config = dict(
    image_size=48,
    inner_norm=False,
    kernel_size=3,
    beta2=0.99,
    one_sided=False,
    grad_clip=3.0,
    steps=11900,
)
Rows from block 5 of a small segmentation model, named by matrix and row number. Rows with one number belong to one neuron. Each number is 128 + 24 x the weight over its row's rms, rounded and kept within 0 to 255. All counts start at 0. Numbers have three digits each.
After each neuron's rows are labels from the 100 images, of 14848, where the neuron reaches its largest size: "patch colour" is the nearest of a few named colours to the mean colour under the peak; "strongest on" is what is common among them. Only what is clearly more common there than usual is listed. The data: aerial photos of the United States (SatlasPretrain). In brackets: how many of the 100.
# gate: MLP gate (model.blocks.5.mlp.gate.weight, 512x128), inputs 0-127
# fc1: MLP up (model.blocks.5.mlp.fc1.weight, 512x128), inputs 0-127
# fc2: MLP down (model.blocks.5.mlp.fc2.weight, 128x512, transposed), outputs 0-127

gate.201:111122150114131121126122096117142084145143095146138134134125129174111159136142153140210097150139085128093116144109117153144099131102169105109148169099101114072168163154150100132111108095136112125158113096111127119131119147114127147156166107121138158178128120130137122167120198135133088143107133087134106120085122126148113134132072119133156115138118136099137114165137123148148132128112
fc1.201:105136122139110169171132111114117140126128143082084107103146164120141155149112150107140100181116110138148137100110115122097100188101137127128134126143125104098182094122123088156124111148116124115145067089055109117145148156146130139162121101109129135122106168133101106183099149151137167120124120127114119113149092156113106129142117117105158109107132124150144168170129133145131134104117
fc2.201:116145171175105135136127080134118108124117122149100072156103157194164105108134152099102160120162137083124105119136114151120118157125178122196108145129114156146114168094121147111099118153138152087107104122152146143135127104165139124168115112105118123108127149120110154095125162149105128102134125119140118138116160169119130150110129127123128124109176153125132126161128097127191129114116
patch colour: grey (92)
strongest on: building (79)

gate.358:082127124146134108161140145118127141109110134128133133142150138108128165161099125143127135174126117088116133109158118125101146151111138123127120114140123151125127106111181159147168073159130118133126125138161151108132129099115133086153177115120110118091140152074140161130158152099115115138093102109126173130139110108114175150082143106168144105125072148061149074146133115096119142116149
fc1.358:146148160105142127129118162105115092139163173138118107117141122167111118110132123113137130135109147132130103142129150089157170136112121135136134169131158107112139100140106093087135105114153108159149136149176139148115118178117162148189125166138169132109160131132115063120161122136142128124110124107137086142054141134092092102117134114144175123132153125153145120130138118127088175105105
fc2.358:124126137117119092127136144132114172120094134152122138144174086108150157177101127146144183133170126122122109138105088118112112156114125102170103120098155135155119143131123156099108112117143136110063133128157113152173164129112118126135127125145123109155097143123117165118124116148068114176107118162067111103132148126121119142124134143128174125179146136146168116120177127170142115115121
patch colour: grey (83)
strongest on: building (72)

gate.474:099127100131083121122137121136087144109123045106046127111116122126153125158124154121130128135100175145135102108119137115140126089159112135138120176124125156096135119109150130146139092079119179163134097146127105137097131166112151129141139145196128128111109114143153124128135116143168141149123109124138131131184153146116174127150134157155127090151149140118122158115102114130114140110106
fc1.474:142117152158124099130061140152191183164104160123159136131122183093128138124078126097147144154136119129125113099114140115160121106147111125147142081104091148157109074147162124110122161131124091087137153108077124157132130130112127139105164130090160146098120138149102127113129144132087128135112123099101162119161137156129135115095136115158134103097126154125112100124134104129123158119121
fc2.474:123122122140127101113133114128130145099134156135139131111200104121154122176113122136116124159117174169166100123132115169136130133092128133120120124097077179101135127141122149124095123125118156158079133117134099110134154156101135078156134153124124130106106133140138102185090113093104131140116106138125114141104130151111106106093121127156115125120096122135112165191149149110154154160058
patch colour: pink (33)
strongest on: crop field (55)

gate.410:132128101112108165121126132102150108123135168107137153084161098120135144137149123197149129149160106140136138079152143125131131101111104176137149112140149118146138166135107121104144108138126153137103101126090151169143122127135130077104113140134123158148134153092143105096143091161144107152157110157081141113109141155129091135098135134116116069153125147110129065130126133176141079162146
fc1.410:171104097146117198121148063117090127127112088095130131110146112127116154134128073098151171161162102135146121088181126161119121124114139133126130117125128131135092143121132141111132110145129119121112104116111127134131106134181107099093150091111126150115121130136118114076116116170146145147137119097162140135127170140136158153160142113142133126147130160100158130131130111199132096082122
fc2.410:139114149124132109121135142108107079107136136108126136161123096153133067149114079107119081186121137155149127125125149138139116149136120145094096143112135117059140181145119109141119152136111136103098092141150142135109141083113125108117131116082144156152152166116121114113147136133117135141086125137103132089143105129134178144119099101075165132085092133168114118143107132128156111095094
patch colour: brown (61)
strongest on: building (68)

gate.249:168121089095135137129116135138160103095116103146119108148124174103142156110140125111124128142133120152159104120105162141129152102082118148093128126112100132116100154131103150154152080115143116110142116134112141133167097084123104144127163147134134078176137156126169175156147095109167109090136130099157128133101126137134199113163128099124122113139132074127112148120162110157132103135170
fc1.249:097135160149140112130087142178118104147140153075142142143104136121110126096054088137121102120128103152165126132141107124125142068138150092153120121113145133142141145197122095100095127095148119134116120118149108105133140154146110110117136113130113188096149105147107112131165131164125122111086120122159145128113090129157122121114100136090112092080141113130100109097134158088125114131138
fc2.249:118116111162092157143101151133172112146119120162150120134165130133101157123122132102103121120086112141095135133150104098151139136145135128121138137116080092152140118157098148115126141103151109122153090129108167121176147124158130127150155141094174140096157075127127141129130087142133151153102146115094068131093119061138138110142140174155100154120123108099110114136094122144093124080145
patch colour: pink (32)
strongest on: building (70)

gate.85:143146115074130130169157099128155083100146155136105100165088089116105079114147154135075090122107133146113138135082148140134117118150157120135144100106132149113132143120116107100098144128142123127086112130101102091115152121095122134106161087158133135126145123130114114129173111132189137110123124118152136103155116117169161114178127103136123166159134076122133151153162131137128139077131
fc1.85:105108146070181156117156085117143132146083109187125106138122135155120088147133142137125107101159158138065148132120076115163141134126090118147118083143131131145116111129165131126135080128082119098120120131105135165113135109108138100102122168136115134110144113098116131104133137169068174133131123117145123133161094143142123134101161161138133134155090111105126135122124113106128102128164
fc2.85:125114134162097134122143136121082164160100136137166115091118157108162085159136126148162137157138142151152096113098129133106148139096122175154110098120138133177092137117101128150153127134125137073129100096078084146111127129132134110127130129106113120116102158111117135117104125127117149162146142099063134149131098138128163135140103116110159103126118149085115093150184161146149176119103
patch colour: pink (26)
strongest on: building (82)

gate.124:125120121130089141116113149132057150141152114102099126135127118108106119119141129078158116147166119153102168193142124170114119119121145132113142103143108142144163146100085096110143113114106120175091130133117129141118133128138102107131153141168140125112120146144146132115156159100091129120153130082112169123144097166106118148138107122117107117185197119167109146108087089149123138133107
fc1.124:148168100137123096142121133163132126147103152151129169132129138123095139134109130175150132070126146091131113120127140108126108145128148124103159128137135174162098115051165099167137138115156177152163081091130116122125126145143125158127139121141095097129175140167111111158116140117119143117108178131160119115135143110112133105131111110143134133161138131144120137095096071143104188109119
fc2.124:154142160101140150141141127155118108130100130134105119104083111129145122112103157113133192132129135124100145161162148101101137139088118120126131097155079139120131153143097113122135145115134094125125207156128132118175148150122152130141125109167108158143129084084130124121086142090146120129117101067130115139075088161116155152109139116162134146134109118170146079131143096125128112134146
patch colour: pink (34)
strongest on: building (81)

gate.230:171069109083143110160124130127102148117129114126127163141133140089148142058122143156118144166149120156132103114125110116141134140128142105111105130139138155117111151109124181153118119092116115115126183151123183132181117134136124183127152125138098131113119126095133098129119125144124125127093089164111154148155120110118171085126148137158110106097101094141161088095139138120089100142119
fc1.230:095179116126109116147166160133113111138168114085112152136125108158147135134094107116119137151129155109144130142149092165128120108149099136100132101128138113093159142110128115117108148155116148092129062087145146117079119105175158104147106112137148162144170148197147156143146131131110153140130096151125132075111109116157109167146110110112169125125131145136134128174099128135146168131129
fc2.230:133133079088101146114124144129133115128166131109153136084117114125114098111139107135122158079150148074124089093090122131155132142157140101092126149115145096093113123108138143152118120073126115158150143146116135156109142146129095144140148165150096108098166172086129106101111131143106127124161107158123093101113088165173162119110123130158138119128112145123137095088151081110127148157142
patch colour: brown (62)
strongest on: building (85)

gate.119:111130083143171103123106113130109109110117116112101108127137094128141124097120140136108111120123142133123182107110166139134138138111085159093165182124121123075137146141131140115171118151132170164168085123113158127119122120098138097133137078154088134114137183135124126135121131138146121123160155108115095100143105156081176167151112150102118170135119119142118127097119155129193118113123
fc1.119:124149144113109109156120139120106148139112146134107159120157131193134116148172117139117131127123146129145136124108133108140102119144113185171097129137086104107126077159120086156083107140102090138123134104093133170147144122124139065147107121132122153102110103157147090133122136142134136155102139158084097123112120123121149179072117153109136106108139153117134139139149101065112121085141
fc2.119:150151146117111141133135108123110092161132094146155104127135141138157160154098097097142089147153169138164132104089094166149106123138140089050079144103121141133113121116139151110152120069116128130153121122119128136101112185150142097143170134082105103157135127133156134124117124147126084117144142152142101133137125091155131120098141129123078167151141121152148089109103155130117156130146
patch colour: pink (41)
strongest on: building (90)

gate.400:108102162118117154176108121178129142102123113106114114074126133133099099122159171145129152127193143119108119170097138111158175149143145100119186105130120151160150146140117163088139105094084118141087141145112105117140145100138133121106080112119113140117157113119118170115086107099129161128148101128132124148101138131128153121150169105098076129145096130129115111110119157129131117147121
fc1.400:145161141130148159146124135130121140140133120125148144115125129143196137125107114113114165134137128122124169140105125146139160087147183148107161068081107115157150147161157178159128123084138131115120158176136131116141120099114135098111113109110128087141072098164153097113151106093128093149113135156179133112139104141130150141128086132098086111125146131102118119159141149110123122106165
fc2.400:080169102118109129142122091140110113130127133130149149110175159122138120133101165098110115169131102157138175150147162085131138097156127116134123061065127142102119144128118116126139129162129149138115100182154143140121109140139111113084150144168172114108100145132126140142133113144113127091168130147129108135118140196132121130102146126138124145173097116153121145126113147149065136146111
patch colour: brown (65)
strongest on: building (68)

gate.203:130123142113115114097116147097118140109125113126180153085094150152155137078084159132113123139130124121140113131127099107177118163103133161112162163138118135133163128140130108118177155148120167144141159117093140160118150133119128123158085137132125092110122094121137074118144082103109131114136097175126122144079143137115127181128093120094128156139157123161144139091125110173131114180141
fc1.203:137110103105121139091128129107125114138144131111100127141127134102102157166149121121113191167142160099157121157170139152109156104124137156144122148153145076095101163119128158117089108093094169115156114122126079124125109099110128169143121098112143136177141129158154134119132123090120125134133125173129145135161170160172166114145114181108119103135106137148160174090134145128132149121140
fc2.203:136108107107110110134115121174137163128144123095093117137121138128085130141122162124120098129113124146156165164108109148102157167154112142146111158104157119132111131125110088143137103180098138100143167121185107141131091159153122109115116151142127140175089167156124121109086156127153101143150095110108152114120120140121131127150174177094139190173132100126138108143143123163108120114095
patch colour: brown (69)
strongest on: building (67)

gate.493:124119159094143117085157122089116140145127101053096098171133106131117146100141169146135146150110115178147128112127126096107113124122139141066127173134131101166072124114145123079127101144188131138139105151125125133175169125119126111102084159142147126137167119100105118130141102101103142111143118108124158146120096128126157116121118116082149114141130121156160150137131138107121103146144
fc1.493:182093144157145144100145140117134094142141095088110175082109108090166111127155153137119120133150121148107152100098150099079080128144124136131124108094161108127110142102127127139105155156155116126148161139127136104142096107111169118124085097166133154127151127149133130165116143151099160132114144148101132170166092121149140192181108128135128123144101127092132108125136147149144139124110
fc2.493:129140142143124127158139149086108107098105102092107104103108144172114122115111154132118131198102130125061128150106154096137110180117141090171144118150114161125124124112099117096103129124129174115101129104111153104100121137112150107108122125106147092138111112124105120141102169131122118151122149150112140103138099188130150122108102099145127181151191119114107139121169136139124126170113
patch colour: pink (25)
strongest on: building (81)

gate.0:094122110096135139100123128106118183121098176136164147144123153143135153156131144164135118132107129107153133118120120119125145103107130083104112103123108133135102112121114144134124114167115085125130111138131105165102097107159140112112093105135149108113121132092093148082110111140144138131079127115094097114130146140205074163145145156102099114139110133111126057154103110154168129096151
fc1.0:133063139105117130132117143170174119156161105144121179123162181117150128142141143109131138153136149140096107131126106163105140155126096160154134116139135105142159128155107153084138168123117121134126104099134129123090113108124091113125187108096091108133146111137132131139077137120147080128169114147139173146133156123107157133139093129120106152094151132122147142089179138149146100115089
fc2.0:076062146129158108113124101114139128157112099134111103162135124076098088142121097138140128124143129136140126128133142127137130095113106113145140080103139127132150174165107143134146128116124123192119075071129122104081108098137118109092127136089143126164126095089117163128127134103110135135116144148122128114150099139104128141105152104077114132130161074149127132150178127142154132160128
patch colour: brown (65)
strongest on: crop field (30)