python train.py --crop_scale_min=1 --num_classes=8 --output_stride=8 --arch="convnext_v2" --activation="swiglu" --inner_norm=false --widths=[64, 128, 256] --residual_init="none" --precondition_frequency=10 --epochs=15.0 --warmup_steps=230
Rows from block 6 of a small segmentation model, named by matrix and row number. Rows with one number belong to one neuron. Each number is 128 + 32 x the weight over its row's rms, rounded and kept within 0 to 255. All counts start at 0. Numbers have three digits each. After the name is the row's rms in percent of the matrix's.
Before each neuron's rows are labels from the 100 images, of 14848, where the neuron reaches its largest size: "lies over" is the class under the peak; "strongest on" is what is common among them. Only what is clearly more common there than usual is listed. The data: aerial photos of the United States (SatlasPretrain).
# gate: MLP gate (model.blocks.6.mlp.gate.weight, 512x128), inputs 0-127
# fc1: MLP up (model.blocks.6.mlp.fc1.weight, 512x128), inputs 0-127
# fc2: MLP down (model.blocks.6.mlp.fc2.weight, 128x512, transposed), outputs 0-127

lies over: crop field
strongest on: crop field
gate.81 095:119145167109109135113047131161103155107082072064158168112093119136130074137142171178176121160153156145173079114095121084134185142149105173133086139119139172143086146061135146142106160098152092163142129126121112152172219132112127139049127143126157083093135132136132156137100109125157118132113129137104081135116159177195145118148126166145169147149151117147130103070079103098135090142031
fc1.81 098:204179140128159151168065115161140134061131116159129155105114147148124186115105086111126170149115206113215096121111181116112089113120176109086177113141166080125161080124125112111161092108101168164102115093138148129073135205155086119053111185195190132159127130131147126127091117141110115111107133141138106111114088125090100102142142112155159090079132116127152090123157091130160097163145
fc2.81 096:116149164155106120142135090127170104112142094173095149101083191129068102161118122039158123111068124151145112120115168125143133160144186084087150195146127093110138086101092146058113081143136123136156128136062099100081155121131170067117050093170082115076154121117098137107114117156135129135124147140112141125138144133059114055111144122137132147156153103144148162101106095111094204193151

lies over: crop field
strongest on: crop field
gate.112 100:197101138071190188181118110139128133100122147099117090194135112120123132097072095123114113072152094130121143088097149118112097129227168116120099112108132153140072034094140138126167114132106122113173137145094100066142095144114102131108130120116082140102148128098153180089147136170091118143101110143067161119113148084106163172161137146146093203166112162170132170176141137166148172120149
fc1.112 098:129120099161094106149110115176097183145122160146099107138113101146096154194129154116141138108161128151101133177171143135109113149066128169175100136102108113155085100121155079048102139122167090123102105102173134134094173151102182134150178087117150146097111085109177152153154177111112226118124096045069200107167105105147142115104105090124086103155060104103172117132110097094127126122115
fc2.112 093:117137116108108172150115171134132154058140151135074118147084163077078089135149128129074158162168141173099062168137119150045095166158132121061094168160108125104142129144114112084167089137136148080144119129112100157120114134076103164132132099125094090157130115183181093166079132110082102099095095178100110114101122150100114155076089042165149162133162143099115131128184149167144098171106

lies over: building
strongest on: building
gate.427 109:081153144107125124118117186080124123130086207114145115143092129114131133102147092104142053099170092101111126152111128097107160068101099093089107194180098079090171149148150142170101146151141141088126120108153200161184117101135137114155173115149142168158105105168123137099086117166176110159107176145118120177172149098117088160099100108096141102144195182174099162181109140158080119074117
fc1.427 102:173098089089166099181105134101056150105142068063148098089110123179120094190110127106127147181095126139119143074115115123116157143149088149043176184163136141091094138108126172112148154112138117132151118126146128100076093175121099135082159139147127167180162134111146198153164154142133148128074153158174105168074177120168157180139089139155091145101150142123165111102124153108166065134120
fc2.427 095:115121149106148187068116141144145120175147178116075173114130098143133132093088119110096115081101144111116156167074127089146094167103137110133144062136123194150092148139086100133125164136160094082070090153130141134085152112153139141096121160133154134132109128167105056110090135107117082087139078118128183114168154127190132100152178184204109128162127156150063147101171094093131200167081

lies over: building
strongest on: building
gate.257 095:110120090139100152140131164146124129174126106166157163142157101192122156129124116133166139140182099157129118136158099109097160153102183139142123115136050112111098128113152190113162115198162161171151127140113171197095146146072164185137148158122077082092106124169147110128153080153105080135147101088125106073198107127077094119108173113159157054105095112175164113088122131111130042124152
fc1.257 090:089109090123097151145109104153085164112085118116101116171084113121130151121133104118157157077166070136111129112154116133128119155070094105110156100104083078133105132112114091157146136131089117117101056156117099132133189124072170169131056170088126131156199093125136153196148148060171104183140165182115122101071144092103119162191059141129074160167136162114151141108105170129102175141131
fc2.257 093:138127145187107132106118134088141042137157071111192136123131133140110195110150131096113140116118132110153144107163129060072095116077139151122141145063030154101052171140140158120148119090091142120124114132133115078149134124145210148110091097080156215121107119118137114125146100178133098103066168158147148125120183148158112129153086155139151110092121099174112108177169158163139120127139

lies over: crop field
strongest on: crop field
gate.56 112:118152124097114121112159159139159099080084133184141142215119105149139185121165134105107134106136117079120135128103112094164144130112072101137119037071167094112130125143117085117117166161132202132099111148205096058117157106133140144081136144156128152131114149105131105167115113181109170164049131108117127165147091174188083096157079111143134151128143116199099117141107110135072182093131
fc1.56 106:139153099116097149164129108144097121090089152099157129147087105133131069178146127092136126084102124107116109094140137178096169124106026100176157118096115145052105107150098078119141200152152129130183112115184138172109115124099101143165119123124130137192171110160141164086180114121085183094103111186140117089167111130099059082113119161164116141163128119163113079071198123143123141105152
fc2.56 101:097101211086120102131097191070121180086104112102042093102101081123131177122102141098126153131075109154058109182114143116117051154094112138117137130165151151142162166137165101146088093117122148093136075148171161113102087144116069116142142157085159105113164175110176113095117133093093116167180121190148150102131159131133084141093159162148094104171165136139110109131109175096144126160131

lies over: crop field
strongest on: crop field
gate.451 101:158130122156152148117126168160117154159152134072173124132097109166085099080150198080054096128124121157085158081175120132121157127099163117170134142051085114182134134114184121137156141171090170105114162117124128120146133153123164046054124101093160086151152146126145075094182141115180132124077138144126189139210121178112118152146107098082102117171099148133124107161116129138106163099150
fc1.451 096:160082148105204127066119122098167186158154148160200108109166132095179129116173169139153165095122122130091144145091171144149163153093148120136129157132156147139086118124124081168111140172101087198084087049118160139093126147104192159132120153125133144075102143105114015134160131135143138194116150086088142113147087138160132108126135124138106135163092163145087138086152097137143145137175
fc2.451 103:069180165110130144166100119159168106186155166129134166111121122152095164116098107143128136148147213128120098140156088111174114132142138142127148134106123114102108142194143105072148146109155081162150093021090138061100155200149138162126148143133140123145123092080127142090110149120122048158136170088149115147133216118179089162133191124123109125125126147110162118132181185164155156110124

lies over: crop field
strongest on: crop field
gate.377 097:073131138132141099089173138132149110199087131123153116212099070093146128099106164118211136082135112147120147103132146159144150160137108149170151076120066144129077111142102121169163137096095136189159122126126130104116083157129039160082169136165186093172111106155182055130143150117107142173184176170142137101100114086103148114162127127154120096139119129100144168118156114092102149075124
fc1.377 099:101110127118183082165133137112169111193090119147130158084127150122182130137146147141125127126183125090144170086107173183184132125173101130105098162130108119100161083053181183107149091160137163199105088132140132096152093136099170182092151075174126139152052129152148132120128064082131090124139120103161190126100132175067132094153132121158120123124105105147091140175131120104187122162088
fc2.377 098:169118138146143144135109116131140157181124149161138136132105119160148159132203138103092142129141090176140116158125131124163103091134091199186092082152148130128082042113120150124117158138105085097031101079185109085146149097130141073152135143108162176112073102190072101130111137159163064129070117135152135133198130124077137108176118152169171142100136130129126090102127118126171100081165

lies over: crop field
strongest on: crop field
gate.407 104:119150113158138106108198128088134182126086134143119120103169122147148066115125108213097181120115125124157161174147134128149154074131188069167136098126135072119112153165122134133236086114111083091159110113128117162159178100126146078081144133147156170143147173113130133081100148118059122106113135154156099151181171111102159132172117080106112135144144113155195106135122104106083170189119
fc1.407 100:118196062111159103133126046091081119126128103128116136132131179134104134114210125130093116173089136199095086141135096118122188176140079101161172149120108132133156158152147156104082115115156171091134128128172186146079143112148136096151101135089112137103163176091110115171116128133161168153074078070084132111160103085109148131089153158102129099113064134133119087182113136157187112083105
fc2.407 097:118095096136106142184067152175145099138113178123098156116118106125131171197123137153117142149110097096143099137148124169162059117158147140109080133126105097066151124194090121092146125072075147098109138155164096078154125106134099119121109096089118141179137166087181113115119151085177082161139141156124148099080153091123184104104125158140147175113211129179165169060106131167139181131176

lies over: building
strongest on: building
gate.33 119:056121138126054107112207126111092129051142156120125098101175177099099152128148157169082125119116125148121073153129123076145136084114120154131171102093082111239126174134123064079111105155141156103128073136082144134122127151177103105121113084094134151123137101111177185124157129151107158107055126098130146137182151130127078172100125133089126143140159133169126112105070131150149094103149
fc1.33 107:128084107170174068123087174167179090103126172199120104126119150106123175133101089140135119115106148109137099168164152088109131130085087105174156105079124124173116162144107102134070110173149177127079113054136134174146140090184165115151138158118140156126053126095161221114136148125120143079134168098123120153116137108129128110136179135073137107106123171114096074097050124160138162108111
fc2.33 110:117179121119156102110108184116126094166130141107101163178143133182157156161149079121147093155174198137175144154104125159149124071137094206133157134103143196214110143166138164083107152097096149083171117171131116118117104135201190122112091132162103145147052154112115141143152116127137133133101143154185131172166191128110128103137183123134171141120095162116118159064148137181130104119133

lies over: crop field
strongest on: crop field
gate.114 093:107117123104136106156125104160150127159153089135151108103133093175100098106127085123135165114132155106112161160141120186134169125054119187129087153077153130180110068128137146110076156151135161179147156141102142162194109185081179126106163141093075185134126129094147120134073143139100155151124093153164173108142115140085109163102220156123095128200172099161073167117157152082100089133089
fc1.114 097:173088098180109102097097124108085109146126149080126158137137112066112123120133176160188089140138160115074113070104105062117080149130147064171139070112066093139113118121169154185130070091117161084113137094196145124122140157140091152077131160127130135156154097144112101124181107113116161146163158063089154166142182187137120184136162121067133158086132131133159139171144130102117153094154
fc2.114 095:128102072114172160161169136083116144082153076178101170166143142142162083084129079175130143117068120112149121124090173080125128149147150116097140095105064131058157159120181167082155085110141064086120116116118147072157145053140092086135150134152117173127158179127152097196127143104122117144060126110109098121118162123074129126110144147148130133182123077132125123201102111150163149096103

lies over: crop field
strongest on: crop field
gate.301 090:160178169094077140047130116105101138067109117121205084123062153140089180089114122121165070169124102137158158150159077166115144184123155163147112116117133119178107099173137088094155125091110089111070171152139103184090118168127093146131152113161137111151131138122094142112134141100112114101135127162145142094164176078110097159061178134092126156151110142140116111111120127131200144053079
fc1.301 089:111120089148144077111187072140138145145120145165083200089155105094077186138151166130175152045178129178146129104124123063136123135134190152131103087116170081129145114105122158113105088138095081111139112167159101096149155143122095168133142144159126159134113086127140174092114193168180124152125173057131147123071193102154168098143114144153145104100174127096159171123178146134146102115106
fc2.301 092:060142154163160121171182156099147134165096094148055156169073090135107065090166135134104128068140114152106126130153144110159110192150135118120104139175130109133137109186078180155099109139089133139151077098082153103087130140113151127169132132150164118065110093149055071153093095197134129107119134108095132107160138139121136119106040114140141130138116124124137157103111136187162187144059