Rows from block 6 of a small segmentation model, named by matrix and row number. Rows with one number belong to one neuron. Each number is 500 + 40 x the weight over its row's rms, rounded and kept within 0 to 999. All counts start at 0. Numbers have three digits each.
After each neuron's rows are labels from the 100 images, of 14848, where the neuron reaches its largest size: "lies over" is the class under the peak; "responds to" is what is common among them. Only what is clearly more common there than usual is listed. The data: aerial photos of the United States (SatlasPretrain).
# gate: MLP gate (model.blocks.6.mlp.gate.weight, 512x128), inputs 0-127
# fc1: MLP up (model.blocks.6.mlp.fc1.weight, 512x128), inputs 0-127
# fc2: MLP down (model.blocks.6.mlp.fc2.weight, 128x512, transposed), outputs 0-127

gate.449:443556491480515433514457514497537604434466494502525468501475519501522499494523495533538561415490559541472531543530510460558544498538520486509504590531479464548508560500529438501500515503454473492399493556519525524450574537547461488506593561415480469538512463524464480531562502501472482539539532466498443437552430462572536554518533503437505537470454487502469492438512563496463481516478
fc1.449:507495493548475484524482489474490493394482456516512492538476510554466490514471518428482509512501468365473426475512540503431384491482442524471466481474532509520489457434514513439504545428556521539564516448572560467522470467482554589479475499451503499500559410414542543513499546499523507507551494510484459463522507533492488505513581457519438505530489508478493461511417499450505510461504
fc2.449:500405484512522539489474563462532456500491464488585386503529479499521464489454486487527471515517486432518537469506630468444491524474524543475483604463520450465487483563521483452512549514433559497548502428552462534525506453455577475511464512548501540480527493486520483507473463528494448462424529413447467423516455507469463471520454491538444528543508501499449556495496508526494472525525
lies over: building
responds to: building

gate.469:468510360475492515528538532525442524536483600506549494544499512537525494488526588434520537500511495552486551467539514531517555538527452498525444499414421472506529548472414524479518502533547484565529508470525487421547541496496443545478526514482447472570460379516488491462509501479499542478506553530465507525528475467443514458441522493476482512474490542465487479477572452479446550500482
fc1.469:533552512495498434501486441427517492454486435465502459438527424470480548504513527517544424486556564513596506478429527500485502499513542557519515509542558455431538469535545404541409496502453515492468485524530499582501549491509487459479514529499443458455511531509493466568520541474513423490498471480504549537474474571484520445548450401490457437534477490489506501487453504567511488489443
fc2.469:512468478564518498510445596557499500491488478482506500489514587562561542539473483479471580542530532562499449454610474517493533552523497513419526453475588471484460504510605483482425520507502512482515519521532548507561522465486571523524558498449456496545453449523522497549507542501485576534436527548503511527522508448504569476491499556503513494476499435489524451493414570518508490489458
lies over: crop field
responds to: crop field

gate.329:554609464475568502484444540519550537488498521509538506537463534501530570506530452507450441466524485538506542476520583504525496526452505465535417465510589456474578461433480553456529539498437556507452501557497496469534527458480535496442600487480514424478489512504475501487414508504553451444552511457509549483419521516528544520490524485447471484496501546455557509459482482441543488484458
fc1.329:554471436542573513570562474518463505471496533504473435524510531543465543526524504534456529497436525590496432538531547505424474506473514533590480564470556501467562461416530485523495463505458521514465500471479477569489436515441554482534411477503476550460487502522552577496487552514462486542495519463507474449465498500543535547464562444483500499473557429474498502492491557477578482453545
fc2.329:547541474480482543479469540497519463517553540437426470506448563521477464438458511468526491524445545498511536499551439503420441539432445454540492469511482524410533425537426509465444530423513477500449457505485539483449542522503468473461510508502611456535501564498531532499435529517529502532493470503517519460470477448547504599469455538505427519542490534475516523488575536472528513520445
lies over: building
responds to: building

gate.103:445449511546478497497487506396500426538588495433572431466521513557481445471465510485562563528492531533465524568528538471463471524522537441489470525533503493439423533499485470471544550480453484516487436535576514495515542508548572491521522532513465484403525451462487447547470542558513449473498510477554547479528505544480470464462487440544542468414490470471485493491533462550528446524486
fc1.103:534448558432531499522557480465488544558501446535574484435471520454466525491534535502543544498497459540511516452513511413535479540549510429491482493489412478541553543523519387427483574537501511443480530543544514525526524504477549500527526520503451449457511484530508460540543525549482467508534499438531463520521432540523518538488467458533439503473501503549459537536490411560603508539474
fc2.103:536503441543462475518502569514551518514465467483465511528543444429537452517444511568527425543429474507445568576527483567485499479497489439558485497432517509536463463538476525487520477599563513511522510495456477534476522558443506515488478469513591474459494544500521461439515572506535474446474429463564461467503478475489481485503463482471481528528421507553515401519434509493549441483468
lies over: crop field
responds to: crop field

gate.267:497488532540507518461414479552500502533536522471531526528571474437488447453478440497486507413538423572535527502456503545513548503483469479507494514523579540546426516505532448522469448534555506466509519498478487565491505542519465461578520464546546506487521568507522479539429566500519481468466540463555479530493527444435464499496460456542470484519568569546481583488437517556595480460469
fc1.267:536502550521411519464466489522445486578559474548514486515545515502517470500510504549481471496551414548537498486435475524486538509429485491451514513540508484571413477464546462440462508519564465522512548497483460557555475561491454571549534460542542456544448510542477435462474467558461482463440543495447513535560478468441446537446514479582500511459540532479463546510447492498576502462507
fc2.267:483496480579530540501507518536564402503526524516506492492477525501476524492494539550572493452506429494465500504501492596491467514529479501456509545528481444445493449584506496484555454509468529524557576593472444534477551534425522521500472524507494498462520501461497490507486444549451517450471505501457537513505524518468390403476528497446470506468547407479497470408417485530503555474466
lies over: crop field
responds to: crop field

gate.507:530445433553546511487517472555450516499525443486557499474521505452374528442473537532546512509511546493484515567488493559477545436535493428508512507474487523518537478485521422541564437458450493491470442476412498540525497444436539500498454503521482557441570557412556569466454506473551478491482485531475517519498519508531467499501413510460513444484521443485493466485561533529466566476490
fc1.507:507471474541476501510491519519504552447529469562594576455497486537498464538454496520470514463516559550495594516497489502531466441455512551504498464450493525583585519591492501460510445484405455502538440497508525596514467538492496493473442432572533459461565492474532467493500488499485556524536483512531485502551443459510466546520451538564559428486493472569544520552505509509506471442510
fc2.507:514519445479480471421520550509447544522506480510531498485488481480524477541496479503475458478503492529571500408495517560553558496496541476469509467461480476425616462577498500521593465557444539551514534548512455501493459468480569431527569488471481427498518442528543490490486495512444487470502511490532513530524588559547468517442494564511449507483470488477471497526493603576455464570502
lies over: crop field
responds to: crop field

gate.479:500532520447459467493493466529516462501462511537561525481556456459464570514499567505536500448476582470544508525450536551530470428494479481489412388515459418478479447469512484476491486463456552520560469476552596510521613462513529459499498513440497451514491521454466570541483518480508533482522531486546512510451509457511528502440486442505547504507510531493523407525432559569509468472482
fc1.479:524455550485545540558550490470602469529520533493545487497475457455495472478455459444471505547534534512429486520495472506508505473571476487514518592501522515450528510498511477511438459487488431520430455499447405505549453513530505505442551418517494538534438462550512499448508485490459520489510510565465520440558461458441591411488579536511467454509499426510481498476484437528447520470477
fc2.479:453451510629473513481547528569545546441513505562497492513510539553497455501516419504508502566500464525545493465445464598433414538555478480512497497520468403516452505530484481558481442513534452547454535508502478463512546519558530500516515477482413518539534461528575395552488451524458537518475485467450496499492465535501480514564471468525536539509434487517460502496512491540528525483463
lies over: building
responds to: building

gate.21:445447462447477534523430548532526510548485546572544521464543485450475418543483556475526495523486500490480538508484502504475566490441475580419529519468488506478472492581540584553521566494545535545538516519488571548533471494426523455525513503520593486472493531490576440472467476517541445413507492509476492565564447437551476465509486495470539561517460530543514505516557499482475522465466
fc1.21:500443442528505560511440548508479462524445472465522510492505511527537365477482565569515507446590482491461540498482488555462493530550501500483461514450489453523496530522557532475457463515542469466493457498504477508453561484544478434502465482539563509550471543507480379486476520499550418548453463506390446558561399508450552482514506487499516484486480538499505477505484526492503544535496
fc2.21:491467498483486542518462483512470432496562508541511502446478454507507559406435461518441479454483543518492570479525554471589470452493534511542468465495532556464534514431475527468509510469468521572508439440546530471543495551508453523548415527534501510485437490528549449490483528443520494480471534528490427502494454592501473493465445473512573591499454511510484428534477560561572482515534
lies over: crop field
responds to: crop field